From a checkpoint of a small encoder-decoder audio transcriber.
Model: 15.6M parameters, encoder arch convnext, encoder norm rmsnorm, encoder moe top_k, encoder num experts 16, encoder layers 12, encoder width 128, decoder width 384, decoder layers 6, decoder norm layernorm, decoder activation quick_gelu.
Data: trained on short read English sentences (LibriTTS-R), 26041 training examples, 10.3 epochs.
Rows from block 2 of the text decoder, named by matrix and row number. Rows with one number belong to one attention dimension. Each number is 128 + 32 x the weight over its row's rms, rounded and kept within 0 to 255. All counts start at 0. Numbers have three digits each.
# v: attention value (decoder.blocks.2.attn.v.weight, 384x384), inputs 0-76
# proj: attention output (decoder.blocks.2.attn.proj.weight, 384x384, transposed), outputs 0-76
v.171:138065099108144163126155119133081121116172142141109134101080030089191217142148129156096140166142085114155117133138121121088189155169169165123129138115134157124108111060124162144084122183158142149133203156092211116174157179128123152
proj.171:125114084137156092068183112061139205113098163086169119164162177168080135127121171160108153113090169139146125153116100120142143075117127128096124180143110117131177157110141125124120116175085140091143111080119148109114161096151143164
v.172:140142090176127151148154093146177069149143140152163138139096110093117183144074077116084161120115169149133140168169115144124184114098129114131085168151080138114122156113145170050178098117147104061126120126096192137097115130174171113
proj.172:129103180112142172093137063133091136118166131148125102162050119148094076084138094095156083089149109118140096081096127079109103131211151131135135115141123147167124084110147089106095140143182130137067079162154101150133189115070176139
v.173:144071139130173141105199137134117080103172124149137189129132133117128128174148092102098169142084125141124089141190137112154134172106141132118143176133197106070135172141031117106078122109148133155130166143115124154115131085132121165
proj.173:119116083131091083111134111109125107194161123095090147127156144167173139132157074170073129156111120098126182117130085120099197066085141078048176140124066109160092076146218107107185133139151119146089124117115118083084080173154097119
v.174:120154119108104103118127177126126147098061046149171117090177112121144095155166098067140136111161113153184105065107100141123130096146154062115157153070190109167177163111112114081185108126128189071149160114131169102122181176124129087
proj.174:134103111098111108064141146102178117154101175066122107139128192143097201120132166183073134169151148130145123141166135145088152137122156108215184159166130149168123173152148060124113124146099096119133137031138156128084072141128143180
v.175:124161110147215090087192127158136180210157054143083130144114143118176079150128119134097183098159089155140163128136130179109043110070138116110154145140140131174207162123129178120150145166115120157117083112125114085084100084154094151
proj.175:117191120094069129141085165092089090115114185101171105115123048141138140123137135098155093255134121146101135130118162153142196125139178111067134107137141127161085134097152151169148131083109121112092111103125174125102133132106124165
v.176:121186130168130104138114140184124152139094156106154075086152096142129120121178127127167120194090135138113051152150137101183113182123117140108088092109162082106095144158111119113143184090127148101118134175077138068163147105126124114
proj.176:085067091157079096187105104150125114142140134103149129098129132089203141186125144106130128076176115087112153136150129122140156069077127102128179148132088119137153079134135150183182146168114131169133168061145129079072088183187099120
v.177:123191129137145075131124166148114140151160124121153119159163149157120090133066119142127132106125159129121127120167151169117125091119151136170124089177056113117135074101124123109116130109158194123094086112087162131134171065103151141
proj.177:098112087126158134148164160143138128112119133156116141071134096103172114148139098122169062153159060061089138106094074120154099146134091111089130177113114110143153165153139186171131152150089161162162124094146168140171124097118102164
v.178:049138129135155114086101138116126151161150085108162145089117099073169160124175130156121118089095113128145102114131146138088173134131067203088127098131093115149158173170104037096036128190124126110143152175175152186212095132124166151
proj.178:165111109135141123164150157108105096121140142074128116137102125121095040151057122100130154108104050111116200148155150183111103046181153102127171158165182100116119138124125115185129131121046184153156176078144118060099129090160081142
v.179:148118105101113103134088163137139120112129130098095131134101160161217102115118124102140125118152090131127167131134138080162127094064122047089139087158103133178128057114174099130175164102131115111119092095108143127125116090159125078
proj.179:140171131089157163118102089108160147095066096141109072153089144098040142079143173121169097161155141167115107142153141152121084172175137182193085137080150136142129153086136155135132119087134165098099073173141153137148091120124108172
v.180:152111119145124112144197201141164139131121111075165100078071158119139200122143145094135167123145083077109101218115149167171086112095064125139127170184121112171103165164132099087087200131137126116239146125124094130181122082062164106
proj.180:069150106125075127144110114132145121167139108115100097143110156103073120124118116082122181111068140106152133101120154085114084112197167168130116087105095088105156044069143127153173159094098129122088115136152120133114125105118135127
v.181:204098159124112150093137181099173127182086126162108121075160119125166066100122130112168137084077141118152087130123127075149163138133124159126081124078104159134135156140139120075149093140113054144112136144114154115043096104149104125
proj.181:112182168136120175189137071146115125111148150150167133108143133110110109115193091115124163103170104157110124121111122162140132141107166102167156105130119118118110131114183127036073140108137151144139098179110096124170074096129192083
v.182:122094147119111124136078141112120139144089133160178130148174105072113096148138141129084122085150080128120072157165181178108188128109150088124161048123119114110119184086103085158100150097129108161101128204118136183092187125143149130
proj.182:135119122125097152141184146143127093083112153077126121147101115098092138167167098087155129112134142073105164109118121145112101123133113096117208116130149152103156086155172129153098106142134085205119163084119092072055123108131130146
v.183:114125146087106115125116110135124081141107116085137154134104109110138195118115174159197186178167150091085133091135118134110114091159083143156069129149096144134134187132051199097064083128125082132244165090139106125160180116162167114
proj.183:130109059140140039078134156158107109127137091123108140144129125156134110185154082112069132123047123123148154114089172082088165134158083117078110121163116119144143105164161095152202088106140138110083124125158118159114184159152086120
v.184:103107128104169205128091150168159146157174154130150095161113135106119153106105117107161189090084156103160081159108107079133101100117128153078129108093087155104095217136110128127064179131141087143152081144124105100168121115133154168
proj.184:107127099125158088167177184140065136080106115150126187098158122133105107152095114145189159180103042113077120092114078170187108158100159074140110109100167114089131136168150176173185149146068117099148132105099043121109113105169064156
v.185:080193130106148092073081104085147112107126157057117181090083120152177158122119186206135098141078142190134111114144122124208159129128118109080145142163197169132089120148132161109196106135146150126087082095123156102151120159072144121
proj.185:126086157123133162156156069172120116143167127163110131148119130088109151131098101108099156084109139120131134167123082120123084164108133160132131115112141110129109097156090094199107142104163151136135101180136125183150112147109076167
v.186:129075180111101112093141138149143173149152104176084171120127209126149094142168098107152151123119145151156105153127101051142046106142119121174111118137139174122145121104176169096150125128133080214090072143082178111099196105130123161
proj.186:136153137115087058175103122166054122101079182144146128120175125103144123106161160160100096118175151156067129147087110108203193166109160100186091109076118108120135122157122126050107133117168145130155153140159162122110128164134131158
v.187:086170170118163151114089097142147138113103132117124133144188112151122172126081151163098128149171120119146130123151159121162138145087150094127125150137126117134124131155164096159085168134120129129089086138093115117151087079176185114
proj.187:118096079141109062177090155114107082169084089119129146103061142109119142145144159070138160133115139093099186106105101140068118095125054141124134171127136124124121127121082200162096093126153172138106158124104139115099151135120100127
v.188:170167097138127147101121163170127085126140116153137150121115137171124116115127120150137144174136059162148163076145102164098099158110158174069080132106153073075079109155139143137096192133158113100126081076131202141133127071183076109
proj.188:102141109109170114094156161074107197090129061110221152146127164158078144176164104126172104157145103110091137110061131088133167142126113124058148131115127155133129156191182133165169130174109128162120114130125070110115131154161084150
v.189:098129103097127148124134166107086136154132140086119095125133156103119181110197141121084101117082168093181108124081088141127169114152149154129121116160136119092093157174105152143098159111123116171159173115135057126173150136095166139
proj.189:130161065124084064207125145113148141151118110081099108174093141104110110140075166166098182171149173140080133118181121115152140117135110112135189090124124085090110091100151162137154055151154127126124110145145093127097111135162095144
v.190:211096117127174145036118188087129146082136147168159157124114111123156150130111133083090090156050110172123105096122119094147133101131126116162158147132120131099154203120189141113172108161167175119174129112106154100064124116103147133
proj.190:119098132151113156090154107120087155152156097182122103129114140103110173146112097128103176140172090179083162154087050094122118154069181150123122088159098140181089120153119053135118161170092126149098159141091106149090108165121121109
v.191:152145107130127167125101076144090118164103183127134130173139094117140148106134099116091120182177126152108144175094117189096116130159078106201153165152110166138152148137125115097085162047149145102102076145156160107119142106140076112
proj.191:150110131157134183157135120163142197089108144145119121113073187070086091171103193178175118122148157148124132089133145077170143148132144171109096112139152103149148167080137166179122091142134131110190101137165117118081170144135116121
v.192:085159148113088168191132102108103132127138110116107117139161104115168167088142160131134105094105128182127144138084126110139101130165103159136116172173102116130094028115124094153124138127104188163135139160157092105182096094144154128
proj.192:097157193134126128128113163066104104086170137198178115119118187141117162092098097130071175135151147120094147161158115109126129134084100087091141082104173195200121152122117136124136123127181098081136137159080175125146108119157062216
v.193:123111103148122195076089145117100117137157115148166139122097080158182111139104139105144132123081133072146158151109088122030174112113131122151109168114043146123153095119144134122076158168176164176108109137128125200140192128152144105
proj.193:161154125151160116135141157115082100099167118117195162173174103125097144158140102111093079121141110117158161160161158107141096112134155126137132115143212211187193168171123105127088106167139070128138116175116136051190096107082082161
v.194:147060178149084168139127089154154105131143147168156171191077151119091122064128140168109181106154126157055143146050109132143109095126076093123149152121131162101146097126106134111101135131163093132105110131117169082179139207128126118
proj.194:161187128136088133116108093083079063094144122088157099123152119132069158186113121118130115159088061074145136153127107105111137098099134155136143070136110176082164160122135086167184148123086141117129105155160121110117116132095118120
v.195:093126140118147133057146126106105103176132093194122167127166095133110072125117131133150160159095116169123145134118145119159091168085112194069093164090119127143173100164166097182092163123132143104087080129148155130133077148148127127
proj.195:145156139143131129137144149168128182097131164115107099110132155082101129098131074066123127085160134119106141121122096102064085140100120107112120132157103089131157139053085107140139105133183155142159159152090124150168124109107199132
v.196:162134155097102091129146122176103151078128132141129121081097088129127052103164152143074085139106134149127124057138073155142156158134146097114159097167113103087116084112126144084136118153107136159176065106121162161114142123104106058
proj.196:172122098214128107148136105072072121143145113113156157135071125148166156032123172128141086188137102079107125112105120153174175156142132159132074150124182130172100102098131122184120134148115138070140074144152119157134159148091141164
v.197:147136112132111081139148109150142116149109085157219120161139180120127091148130150098077195113164174135123089149151155104061138116102108125121111107086092130145151099179116167123106142135148125081101155105125184093180156167114093119
proj.197:144107183129127170115128145089100050111169134130100120134125129178073176112125164145206157181096121162125111155087088128189075194139145063080159136072139172149117147135197146113163101081118088138135191146166122100150150164142125170
v.198:134136105121121085141186205116133184144082063117144156114132105085124147160168106042139081195142121157156131120102148119098147131102113154084142194157090176067144150146059161155193161160114110100122154089136140116122177201084127173
proj.198:133079152086095144135097134132138123195140156138147157116070194113160173119123147144157183175098082104162169166119130152090167182162129120139125093129136142141146075126116099165138102116114102170075107084094092135111164103176149099
v.199:149122133125120047148122085142084120129093127121145165136151102117083100121086079073089173162109093127119176156066113136159169111112119105123110122185192138122137067123092124119124088116159102136080117058173092185142174137172142123
proj.199:144123122108157153148104158113158164111104078149073109097163114195140165114120131112106108128131194121138138094161175150138121174143114151135097107133069132110176095078115102140105100145077165112107144137118197140050102129147132124
v.200:140089125106124155123089106159090158146146089133152131140103135113135130159093192172182186142105175119151105210151180122178153189116088082102105086187148161075118157112101165107117084111135107100132126095186142128191128162074146200
proj.200:167132092065143123122174063110160127083199163058069121129136105159144133084075099087149160118138131166082144129082041075090152139116148176097211112149128147111140118131120117131099146107135162109181097190119146117093133111085145096
v.201:124114092079140104101116121149045097138112087076131157128144041092158088091119106181117125168184180069161109146108154177196133110069104090143145086135140085100136096134154180113127090103101183157134132158178097113107148110072164164
proj.201:128129140087131144153119100132121137113194117212066118095115087161194148103131132111113119075171146123105136098124138122150150140093179100120134114100139117134136082128152111099140082187130150102100145132070125153130101155110111128
v.202:162094104102044114101159118110104141127131108182140113119091095180145134151111111113111126106165163090121101137104106106103126121133159095130095114093149136093139132112107120085107134099111075111094161106130063135128131143089145098
proj.202:102107155132174147187151132077121125145162181067101180151135154072118101110124127142176129156172180181096099124126079136094092144163177123119138121142082129143120152089163098106116161114158149154143144135195117090102127113134118119
v.203:070054126135148148085099072132100112139165168120109132129167135115198052116092117155124152136164145174078127092133146087122117122176084145122092094057098138147131120111142134113093082081140175101100060105078125104149107126092145117
proj.203:155143147087165143187116099112092079089166102141168111171118085145091113105091157110155090104152134096124152151145080147145112134124110153063227111155116112085120121106181121164170138125148145113153157175168101115140158104103085157
v.204:124121141102211166144133116151111082153140127097116144157168116155172127070054117160139144147085138149084112114153155149159105140158164145099120124113152157076106101106126095127033095065149141141105127104112147107145154140101118168
proj.204:085156083136107101136096125098107107095114114062147133154084076104100134175119103125092130134154094113148172140108147073114089110110171111136145174147110175113138129181131136091142167138130143088147107145147077095090110133116108099
v.205:085147138082087084154110150140074222155080104119122058103089123110118104122154171146186159068157146106215107169137166154122095095112096174164161078143138162152166159153119139142150099095114052133110142159194050111075158107113161155
proj.205:148104159057173173125151144172204095117153185164082144093116133161138091124158138175087169112085179184114132159137101115111139155094160098100185117091123088160156140182134113103123160110127114140099160116127179117106102159148083146
v.206:118065108131161102157161197117053072168134113147173114100144136122111133154107123156116133170128182056110102115123135174097096188183181119163111128139140078168111151141162106068075137160145149082175128185127140136135187095128095106
proj.206:084133148177112140134130129113165067095188137112156088147115081062121111079181122137154127169154154194114080136129148113175152135130170119145144151138116159178097145132130121147113114068134078132207156127197097103183086152135099132
v.207:053136084155104160153092112077135133113121134142164073159088175187124159139185120177127137156116137101150163184131123114138122071087152084143113046142118112122154081141146134177126142124132121125129118153115168050119062131159114089
proj.207:177140143064171092090102176168099142089093156146127123118122113148121138174138091115092107059105113143148083125112155149103081155114155079116130175079097108106145173129113083059140114188112166136113209128097131108174170141119134114
v.208:146162087111083147166120105156174139141085138117084211053147098193100092139179154180186112202182117168111116177090097142168125174095146145127156126147188151102127098124096111121139059183123130084126145120163088116096142143157184139
proj.208:095104150105114101127133063155081130141073123115103095114111157118102094073098092179154143136135139173110080141157130124148174059167180080125069137105128131098129133119094152066149140077185171128160064121163117154133159096118121128
v.209:094127123100155170170152145081089101161055125145150187128141119129135143146156156091166156189111143132068129152145100092148151139101069183158148158213076178086178048148141106109125130089089169211165114092100029160144079158070129125
proj.209:137173140133130088136143133155141124086164123093107120111164091171101123155093116094110128106142107099113159173113160084125126056182141102113157138092145175163161143170076197074159118110109128096125115151094167137106187116072129131
v.210:124103130169149170175136097154119103166133131131151129079171148125148142123094074092152159116087161179119136111124058141169185090193151080042163141122124138113115078073151137152147085163122143102117181127133178139111115188130120097
proj.210:084173107138104121081084130133128062074156082148165184102145132142113153184161155063147116159126149128162108146141155123144084142076131102158085095093146185119151162158159170145115099109154092193098117177140129048126107127135102071
v.211:157155131154115088149114107151113131068144188111093105180173066161143122119179154172173196113083152163132130138146188125110149134069121084174122120122064165135109135078176136127172073116102189124134158141079118071083121145194166129
proj.211:116139119091216161143132145094091136131135121168154145147137163103114115110085105115076102097188215142126143076153135140138090119165092147087113116122135114151144148135110099122114146104158198131132109110174135138176132092107074158
v.212:085083155070122108057154199130091125077138130164142128204177100087150162086141155117138130126089109119123107137153147113094167127104144181180166165064155087095121131094203138119135111134124147171077118152167089148107177114133126114
proj.212:137124156189097128121159101155164134148169143149120136077064136118121085142178069203095071112121186115115106082198137129120098114167071172213089135158065055137113138076150106159123120121161157145106120124150125139106161119187159125
v.213:123145151146150086137081066181136171103028137145172121159105161155113136102133143120167116123162106129075158111131168111056140163122120119130165130153183129139067184098168110079130131130110105140141134157096134101173049197132129112
proj.213:111137111124142092084135150114145017120116134109138119134128086127138119124092136131118167085141125112153099117145164128149095050188115130171080151114039153121117166097114159078172134065146118100104135111184136123133151052112122141
v.214:154090148177124134143122181151134109108093112088126131120171066139151165120116127105081165071119068128126175180178084123119154093142121161154146113169107156132125140147092190129167079156144122122078134149141135106086183157197105099
proj.214:195158084124180118117131134101148173168106148204100151138142156106073096120130082119154134095135221131124121091130144148095081145213087179120086135067144077130152140195121119181133119107056142106093116132117196154108172121158135171
v.215:118129123166104119163101107123070170176107159111111093095081127182137151171119133089144164138115117084169136122126177134170091108162109119168112122151098110101163166131170086114184080141127140154153121103189089089187127079119236147
proj.215:130172114155150094155113174090148075082090150095109078125158141111108112149120102140172121103081140117111130177055109069164150100095137148127135116157148244107170139161120151136106170143109137140143135112118135130196095127091037148
v.216:149128078151115110128122189104071150182183086091175095156124090115103148190134103169140182102154106072144160173087077142094125092095141096144104127171132071161124180129148099135144136104122181133164141123129096125164112063095095105
proj.216:083188126158153148140168173117166106072115146121109167096155117160148113083177118132063114105068188169134186078143158109231185102125103116129103135115133153162146108203124135126041100161100116105106097120156163142135128161154119094
v.217:132119126124094129147128085098156158128108092126148123142120095119166154044131092147113094098124100159145143109094129145154109114122112198159157125112099096212122088136174086159177103199133080072119164087169105093104080154123129141
proj.217:166098104094135105157102130106135174160062178190096102076110170156107094132136135131094105108099141149122114114121139167148141162155116136138120120121138076078136128072138156150093160134126209167102154132113170078073163092136168144
v.218:110108131143133140121127142156134079095096154156162129143122164109138121063111144143101147102095178135157101086160110082138173159109117146086138131140145117111140102163145170119086164158163136173086111094147099163139087202152123118
proj.218:107105114114124083138134090101137116159172091123125137125097114124171138141095131128193101181140057085150140144172155150106159096101183155142135125180164158136159132072184125175118143140179114111111096180108129120131123113117135129
v.219:119143150090089149122088166129093127084118158085094147132120078121184028136122105201111172094137120129139129181169161162113119095132095156110129080151195130131193141161108118091132111110172107127069145149142123069084115146182126131
proj.219:115124106113188194163175132143137146129109114140116076143110096084163127095122117133098174083114186194132139120158104151089137118130144094106120168095110098148123144160149088106132134126158157129104143106121133194098094097173076150
v.220:085187125124156145101085125124132089161170138066131116170084150170164134127070156144069146167166090126169125096112078154135182134111132144115130101117109119152122096104077125160160145118133088110149204121214095183158128138140164091
proj.220:107100105101106129146139105106102111150149125123153100140180116189105154120125125114165117109122122128118133158175084144141110121130194134073118115106139160080110136068146089155095091100140102108168109153118159106094081066138101176
v.221:119156111119112158128125129099208144157097149138109172154088133105142141137121105146080120110152080148172164089154092097122115114101203117106159133167121102143145052142130126078176177149140140108133122135121154089099141154132073154
proj.221:176065123126113115086133131167092145129122135088138119117143084154103148176150144103158148069122148116114105142131182159102080124144167134094055130079090077122127149135118154058145082137104134103106129134134110106110115146133171056
v.222:170128110122112119162125110116138151118120106128132122118156099184139153107099155118161104169080161170104154150110154086125146138100147192078116094187151184036095129096132103163184140067108151143120145139098125183080190163163106149
proj.222:109138123079133102133122143156122158157125068125125160102134120145145126180157074110100148124149104089184158103145168180129126153131129133121083132114109101126175122156127121080072084154121129147111122143081159122115171089121093105
v.223:077167141108146068070137066121170149173135123159146140160167109098151092123123077180114146161132172124071133089179181168116122173136141148128157167142115092055134147155131149125102118130156146096197117131136054152164117124076151093
proj.223:153082120149065099141164156139091139097112181084174158119054091122160121030118196131136157113113059126048120152115103149148130086143128069177088127127118105162141082134131164123168193123120162075147134093150178125110173077170175111
v.224:098136173090143125136107132141168151114132131127085123127081114157089121147137114101237117107155115126074131136160148091129137166142125186114107090088167138100161113124105134130129170095126095132114082178137135114088092098113108148
proj.224:154125125088158140128107101160172115159129126142151115089182172147136061185114098138047181133088196143138071122118111149121078134097189080107107144153111097078115190150138145077100095083166083203126192114120132085107145156180135077
v.225:077119140158089080076110120132099076122114108093104127099172141105116110126136146141128100152123156153120111187192173119088092115146168054122055182089134150174109092108124145122136113129110182084149158124134147149090186187090095141
proj.225:173117104144112157197084137120098115167194118156106126125115129092121123159178074111129111159180136056142176121112084099133141204088118131172167113155163109141153147141120072166149069099137105176151119146139138146184105124136172155
v.226:076160160069143113117145178079138088075133128151163160093125150091140087138078153202122125092134148120113112080136079163130083170130148100116138076110164081095143137125143191160137056111117145112128106194113081151107165047096151125
proj.226:122122133126135177142101125145126135083164116135159118154087133076173137061156159128118114171145132184131087139150089118067112174142133097123115184080114090172091099130102074121126119105157069133170127105153137112085117127185110079
v.227:111088131121157177136111064099101132105148136145158126156130168085081112108148098159114160114149128135098063094122153090107181140155163115090095103146052079146126186120102128211071154138153105114183097115171126172143130102091132135
proj.227:102118174103073171135163123137136127164173073165136151136100141123156103131160170139118164193140143138119140165115060162173148184113168129148201136095184100173076099160147161153165146073101127137153207117130167096107115162191172138
v.228:098094145159183139110178132102094119142103127178114109138088140110204216089102117111143161182102154102115140122147169140150131168170168105120086123083137077142103099142143150078113165129105106126151150171152152052103140100172150120
proj.228:142122140113149085097171131161140184146175129108169169154105095099113104187182129097103098098151153120116123062166142117128110119140092134246100142151080059132102156172122156130117123140094153176121135113097081127118163149117206062
v.229:096123135161100132092094047115117188199099092078185096114126110194097157102179080127081150166210139100131166129132116099110154083120095167116175095110110141153208133126198092165090066080129132123155101091132148193130123136095115153
proj.229:145181122136116104097065204111135050081085110129053130065181123148130194160101136122127086083077060105143129210075141120153152084115149145113143139145148203105129110131141166115104138196077107157082182165127145092146079174134125152
v.230:142158156146129132121158148175058101138167113146132129117138112149136166138090147127187125131133136111185135152109159145108103167199135102105066136147157100073117171082042129095109117130123092085062161149099164147113128076131106088
proj.230:076121124130120144127149112110145103153149128049127211161156143075133139101117168099156110160160112149159123112082065114155137142085170139159117095133137202158119130160166155147102172120108130175141161080118116077151082130112137121
v.231:103113071138092100097116082152154123192161098158181103111132177108150179137128119122102150185172161140126100150167088122114167079159120124128120181153032146146062092106149173211159144138120072119160147115143074114177103130067101155
proj.231:121124145106124141128108095101141091150149155117092129102066119156102196173095149143162145125122079157068113184097076101118089156118133084108187103116168164131111110138121132135174107114104114116177140145125162131136079176160192137
v.232:138130130176176176118127165130127157116095148141154157156131133140122152136132094075143117097166105130121124153139158171096096143126086127144114061180065099095143167105080083144088139089060135107187105109150160121111109142132174152
proj.232:108133149129084083153142172148101086105180123085170074147140147088100113140135056173134160113131083084119163197081122095133163161123167157112142112119140177186138135178109126094174126122162105106136151139114081129175065124179079105
v.233:096129131135109132163124085055173255101098099172126136100122189095063163139159150099204169115146158136055129086139163137170126188131217137107116092075111143070117161099084142125173138120094111101213133190138146079133124092155177128
proj.233:123113100087147149068105114150160116175115122112138081142103149141135109126127158087100154141155196154152078138139125157148080126138121077124070175159113120134065066129119132114097085112134117214116124095126136122132125138112157080
v.234:033109075151110173127115152152119146109106158121130102193119137151137079132110141150184165138142110139194090111139162122133103121111126177120123109176156136118139117128093084173145091145119124108120130141167103144194119144147095123
proj.234:160077130103121121124117148139162128130120193116137032089143184111156106099134111154117193100139189193073121136137094111079080107108199083076078161108104116138119193127162110130106118105205155111152195106096166189128095104181145146
v.235:098146137121080089078145123142112166111112100183143121143093127172122148159161089134120113121138197065182124141078130139098158095081105155116171131142108159110128104112177198142151119145118106068119163157123098050049113168150156141
proj.235:186126115103138162091139183161144138140100160142119118147116110111144148111121110128093160053146141173087119122134178126101084144133119125149030128108105111123158162097127055082163101130142115136118153132069088161157101140137133085
v.236:101103147146095096148145150177158133116134156122054140140103136185074108120140128097186084145183131078148145126137128130127068120123118120154114146091132167142080148086122126179091132125097099090141132165114054129062100103142081138
proj.236:114074120071179123092083132123181088168065150155143123092107146094170101201138160124115166094118165215195086117157136197127064081106181136117116122121119080074076167162101136107125119124118108157093174078147144071143110172158134114
v.237:088113149163152136196144118065195142138134151107109131147150197109143110096094109181095142001072137139110143128158108186103166135147175108073128081080075153158157133137149107124135142132131103120083153163154149151126126163146195186
proj.237:155120101133130152121095131145088099113126140150127074132131099153116166134143191079189090184108123148139153159145087150064140137161130156129105150122129109112138181157132119147122135110136107150125065150151168118153092101143054066
v.238:136153169144051134148064085109095140132111085159140105097180079104132090164148118115164111081104144126090140214132165153133108134123115162121102126129110171140177110080103099100143102110114156045180107141087135097114187106168104112
proj.238:165107146112201073130110180109149120118106101128156105157181125168127064131113116080110108111131167087166122058136098142149136152118125166119131146129171129149080109176136079124062144134087140174105194117126165164129144197133080118
v.239:067123127138118149125088081156106080115083071122102140101128142159161132172108188110131077128115066132113103173129150128154168155140126102134136112127145112177158104131101122077134182143109130121158111151138170092084147113106089108
proj.239:110092134115110139097148117152106134152105150127140107166139113113131130148127096178118186058153105119157125115118117111095129129054178151141101099072176145068141152124095119119200068115073128115122126123159132127130141127133160136
v.240:171135124132119157086107129088126190101175155112214130102104154132107174100149156083112116136108144123132143125141178164131133162124135109135092128145115114153156138139129119081103152097164142120135164105118203178105087138054077076
proj.240:070233112168104158140107140120154111116115141102116142127125115135111181064152175119124090151108101129138130113082168079187210131126075109146168105149141210174133086092183134172103157157105130149103104115132139099150124104106142177
v.241:106159109142156121122093145126112138106064136060145121086112174129188133169171103101135126196170133149131115105157146155130153170109072126118093152148094123116125111077137158156134069073117188110193166124114091062124143098083142105
proj.241:090080155115142094110086151129167101165166110132129110158139102066147173048093175110089112095162092138122093168091106108094126109132170048100197146131094170199032121119133146105136097151164126111130136093079138125140095116151157143
v.242:141159152102132153106085097176178165122126134094118051171151151150054138104155131067146167121160124137110141101124194117111149093085116106114098156157169165171112139117108128140117119096154118111101169093098152127161135178112098116
proj.242:152159131133097183154089113087122076166125130123076145076151148183163172181072160144112182154100150135131197142111087122181150140113130115100169041148100156047176150095196160120102111141098120129101113123128141156156091098117171164
v.243:176134166132132075130073142174119125137149151146153130171106112095152138168148085147135153061149154137108179139106111135132151142166132064136095106103130171176163188120120125140128099149150069111137111080113088142165091131139132127
proj.243:179142129122179166125134134137118132116070159133159176130116124150163125150112172070168155092158140125179163107162086180111155096128122213109108099120186112104153144186140153114105137123018111119065154070131153127108093162117117083
v.244:109136126114108098135113124130071107142079174147132100166115105077095077093136111086110158135143106147142096147159123126108107110153121113156093130154081104076198171169156161098147103206132105098118137082173151132166120109099186195
proj.244:168090140063108079110145148139156180108118110135096147101137100150154157148128102172174140069128142093117079126111100184093131157170149178133131161137161070162151084131103106143138135140108140106143159091072120171138126163178200118
v.245:152099171110129128161090069101121114108075170116077102168150120157125155100101109145113140128103164105141122130109140132221135101130118095130150134144116140139148082155106145138090157115129099087089155109155053107141089192100135167
proj.245:072106155099122165146179136167156147115148124134090142122113119094193107149168099111139136148086131134104172152160137168073154107131126142176218062127150115163135128160148155161199116119117118084041144105103193156111160141160167100
v.246:151088126156171134161170111098140171114145148087141113124084159142162137166134151101114131139142190122132181207112128100165076120099166118113138068117167079131130114089089097131149127157132148180140122094137204090167133159149166133
proj.246:136159123119101152163096147145091093126111126139161130142104143150076130120165123148158077179142089071179162134133125098090184182155049193124129110144095150087181070139171129177148130135147105138102063168163120137079096125075070110
v.247:101112087129126076141158127156122072084107117118126075137115114133058136130215102087140140157180148135097125164146122179055107152209117177182127162049172157144021139103105137127085133092142174076135166140111129133114159141137067091
proj.247:145101217140182135147072163116118116179162127175141152123097136110128174193089126117155126108202136122138115071107147164127092128088164112137111062126040120108156168148134139076208130128097093100108150132181109092162111137127118160
v.248:124164097127191113050127201178135166121101118188214137123115110190131157140125144122115150118098110080148123087149174146132100078108125154179147109102087113078124166144153113079125137207127117110151145099137086083110123122080112145
proj.248:144106092121132170160164138129174193116105173103072067140090133051149098092141079126078083126140149151115154132080183131140129107193114133097153167176094129144110124101118124137128145135162193118155111141092141177154109084178119115
v.249:091112087089159062120134162097048081152181123128122108137089147077125133162125178158169179105128164115158089126156113153141146112132108131111102147106108116111103089132144116109166163163116193155139135086093113096150076124164162116
proj.249:123132190139098125119160151157127145092142162136135173132109088102185123068140124090195058107143221174119132115145119159102080120116100166142102139146136121174120152073169110123072153140211096079157138184144103148182107107142111130
v.250:147112136107119158087109078107116148130162078087120115148082158158121186125115118136108141099119114149129156161145114112082132091131126141160131144115142138110117133128177106113187110150129125120147080180093180153131171103140117139
proj.250:183155064130177086096111154116170111153053171092065145055121106126087123148178157099064116125132095135100123111109128134153111168119148184084066164113144069103111136152099123155053100160074181147118150157112164104135114121139107157
v.251:155147194153104126159112137193114101157148120110126118097079158140125160135106126096083072125163077190097192111091121101069090178132157093155156159155120150175115133107089090105194113133119081095128103104146194183091065139100060075
proj.251:092155062175124122114119155059157071139106132083134125113164124131138180099125124121147159193078088096125155138107189112167194164129147155099137066105160212116134115092086131172099114123085077081132073140096110120123115135145132151
v.252:131097144123165110054066129189093072167138173133118150177127057108079087090096101137117157110093129102113083108174182171138140099144130110131173155079107124124133140121162054066086099109105122127177090136146122105152117147160058119
proj.252:111091071183105155164174166137152126138163113074123121101125061114156122113102143103117106152158133153137104131154130086147104076123148137149117120169101115138089145134143189170135153098164184115092119127155168125097100124140154133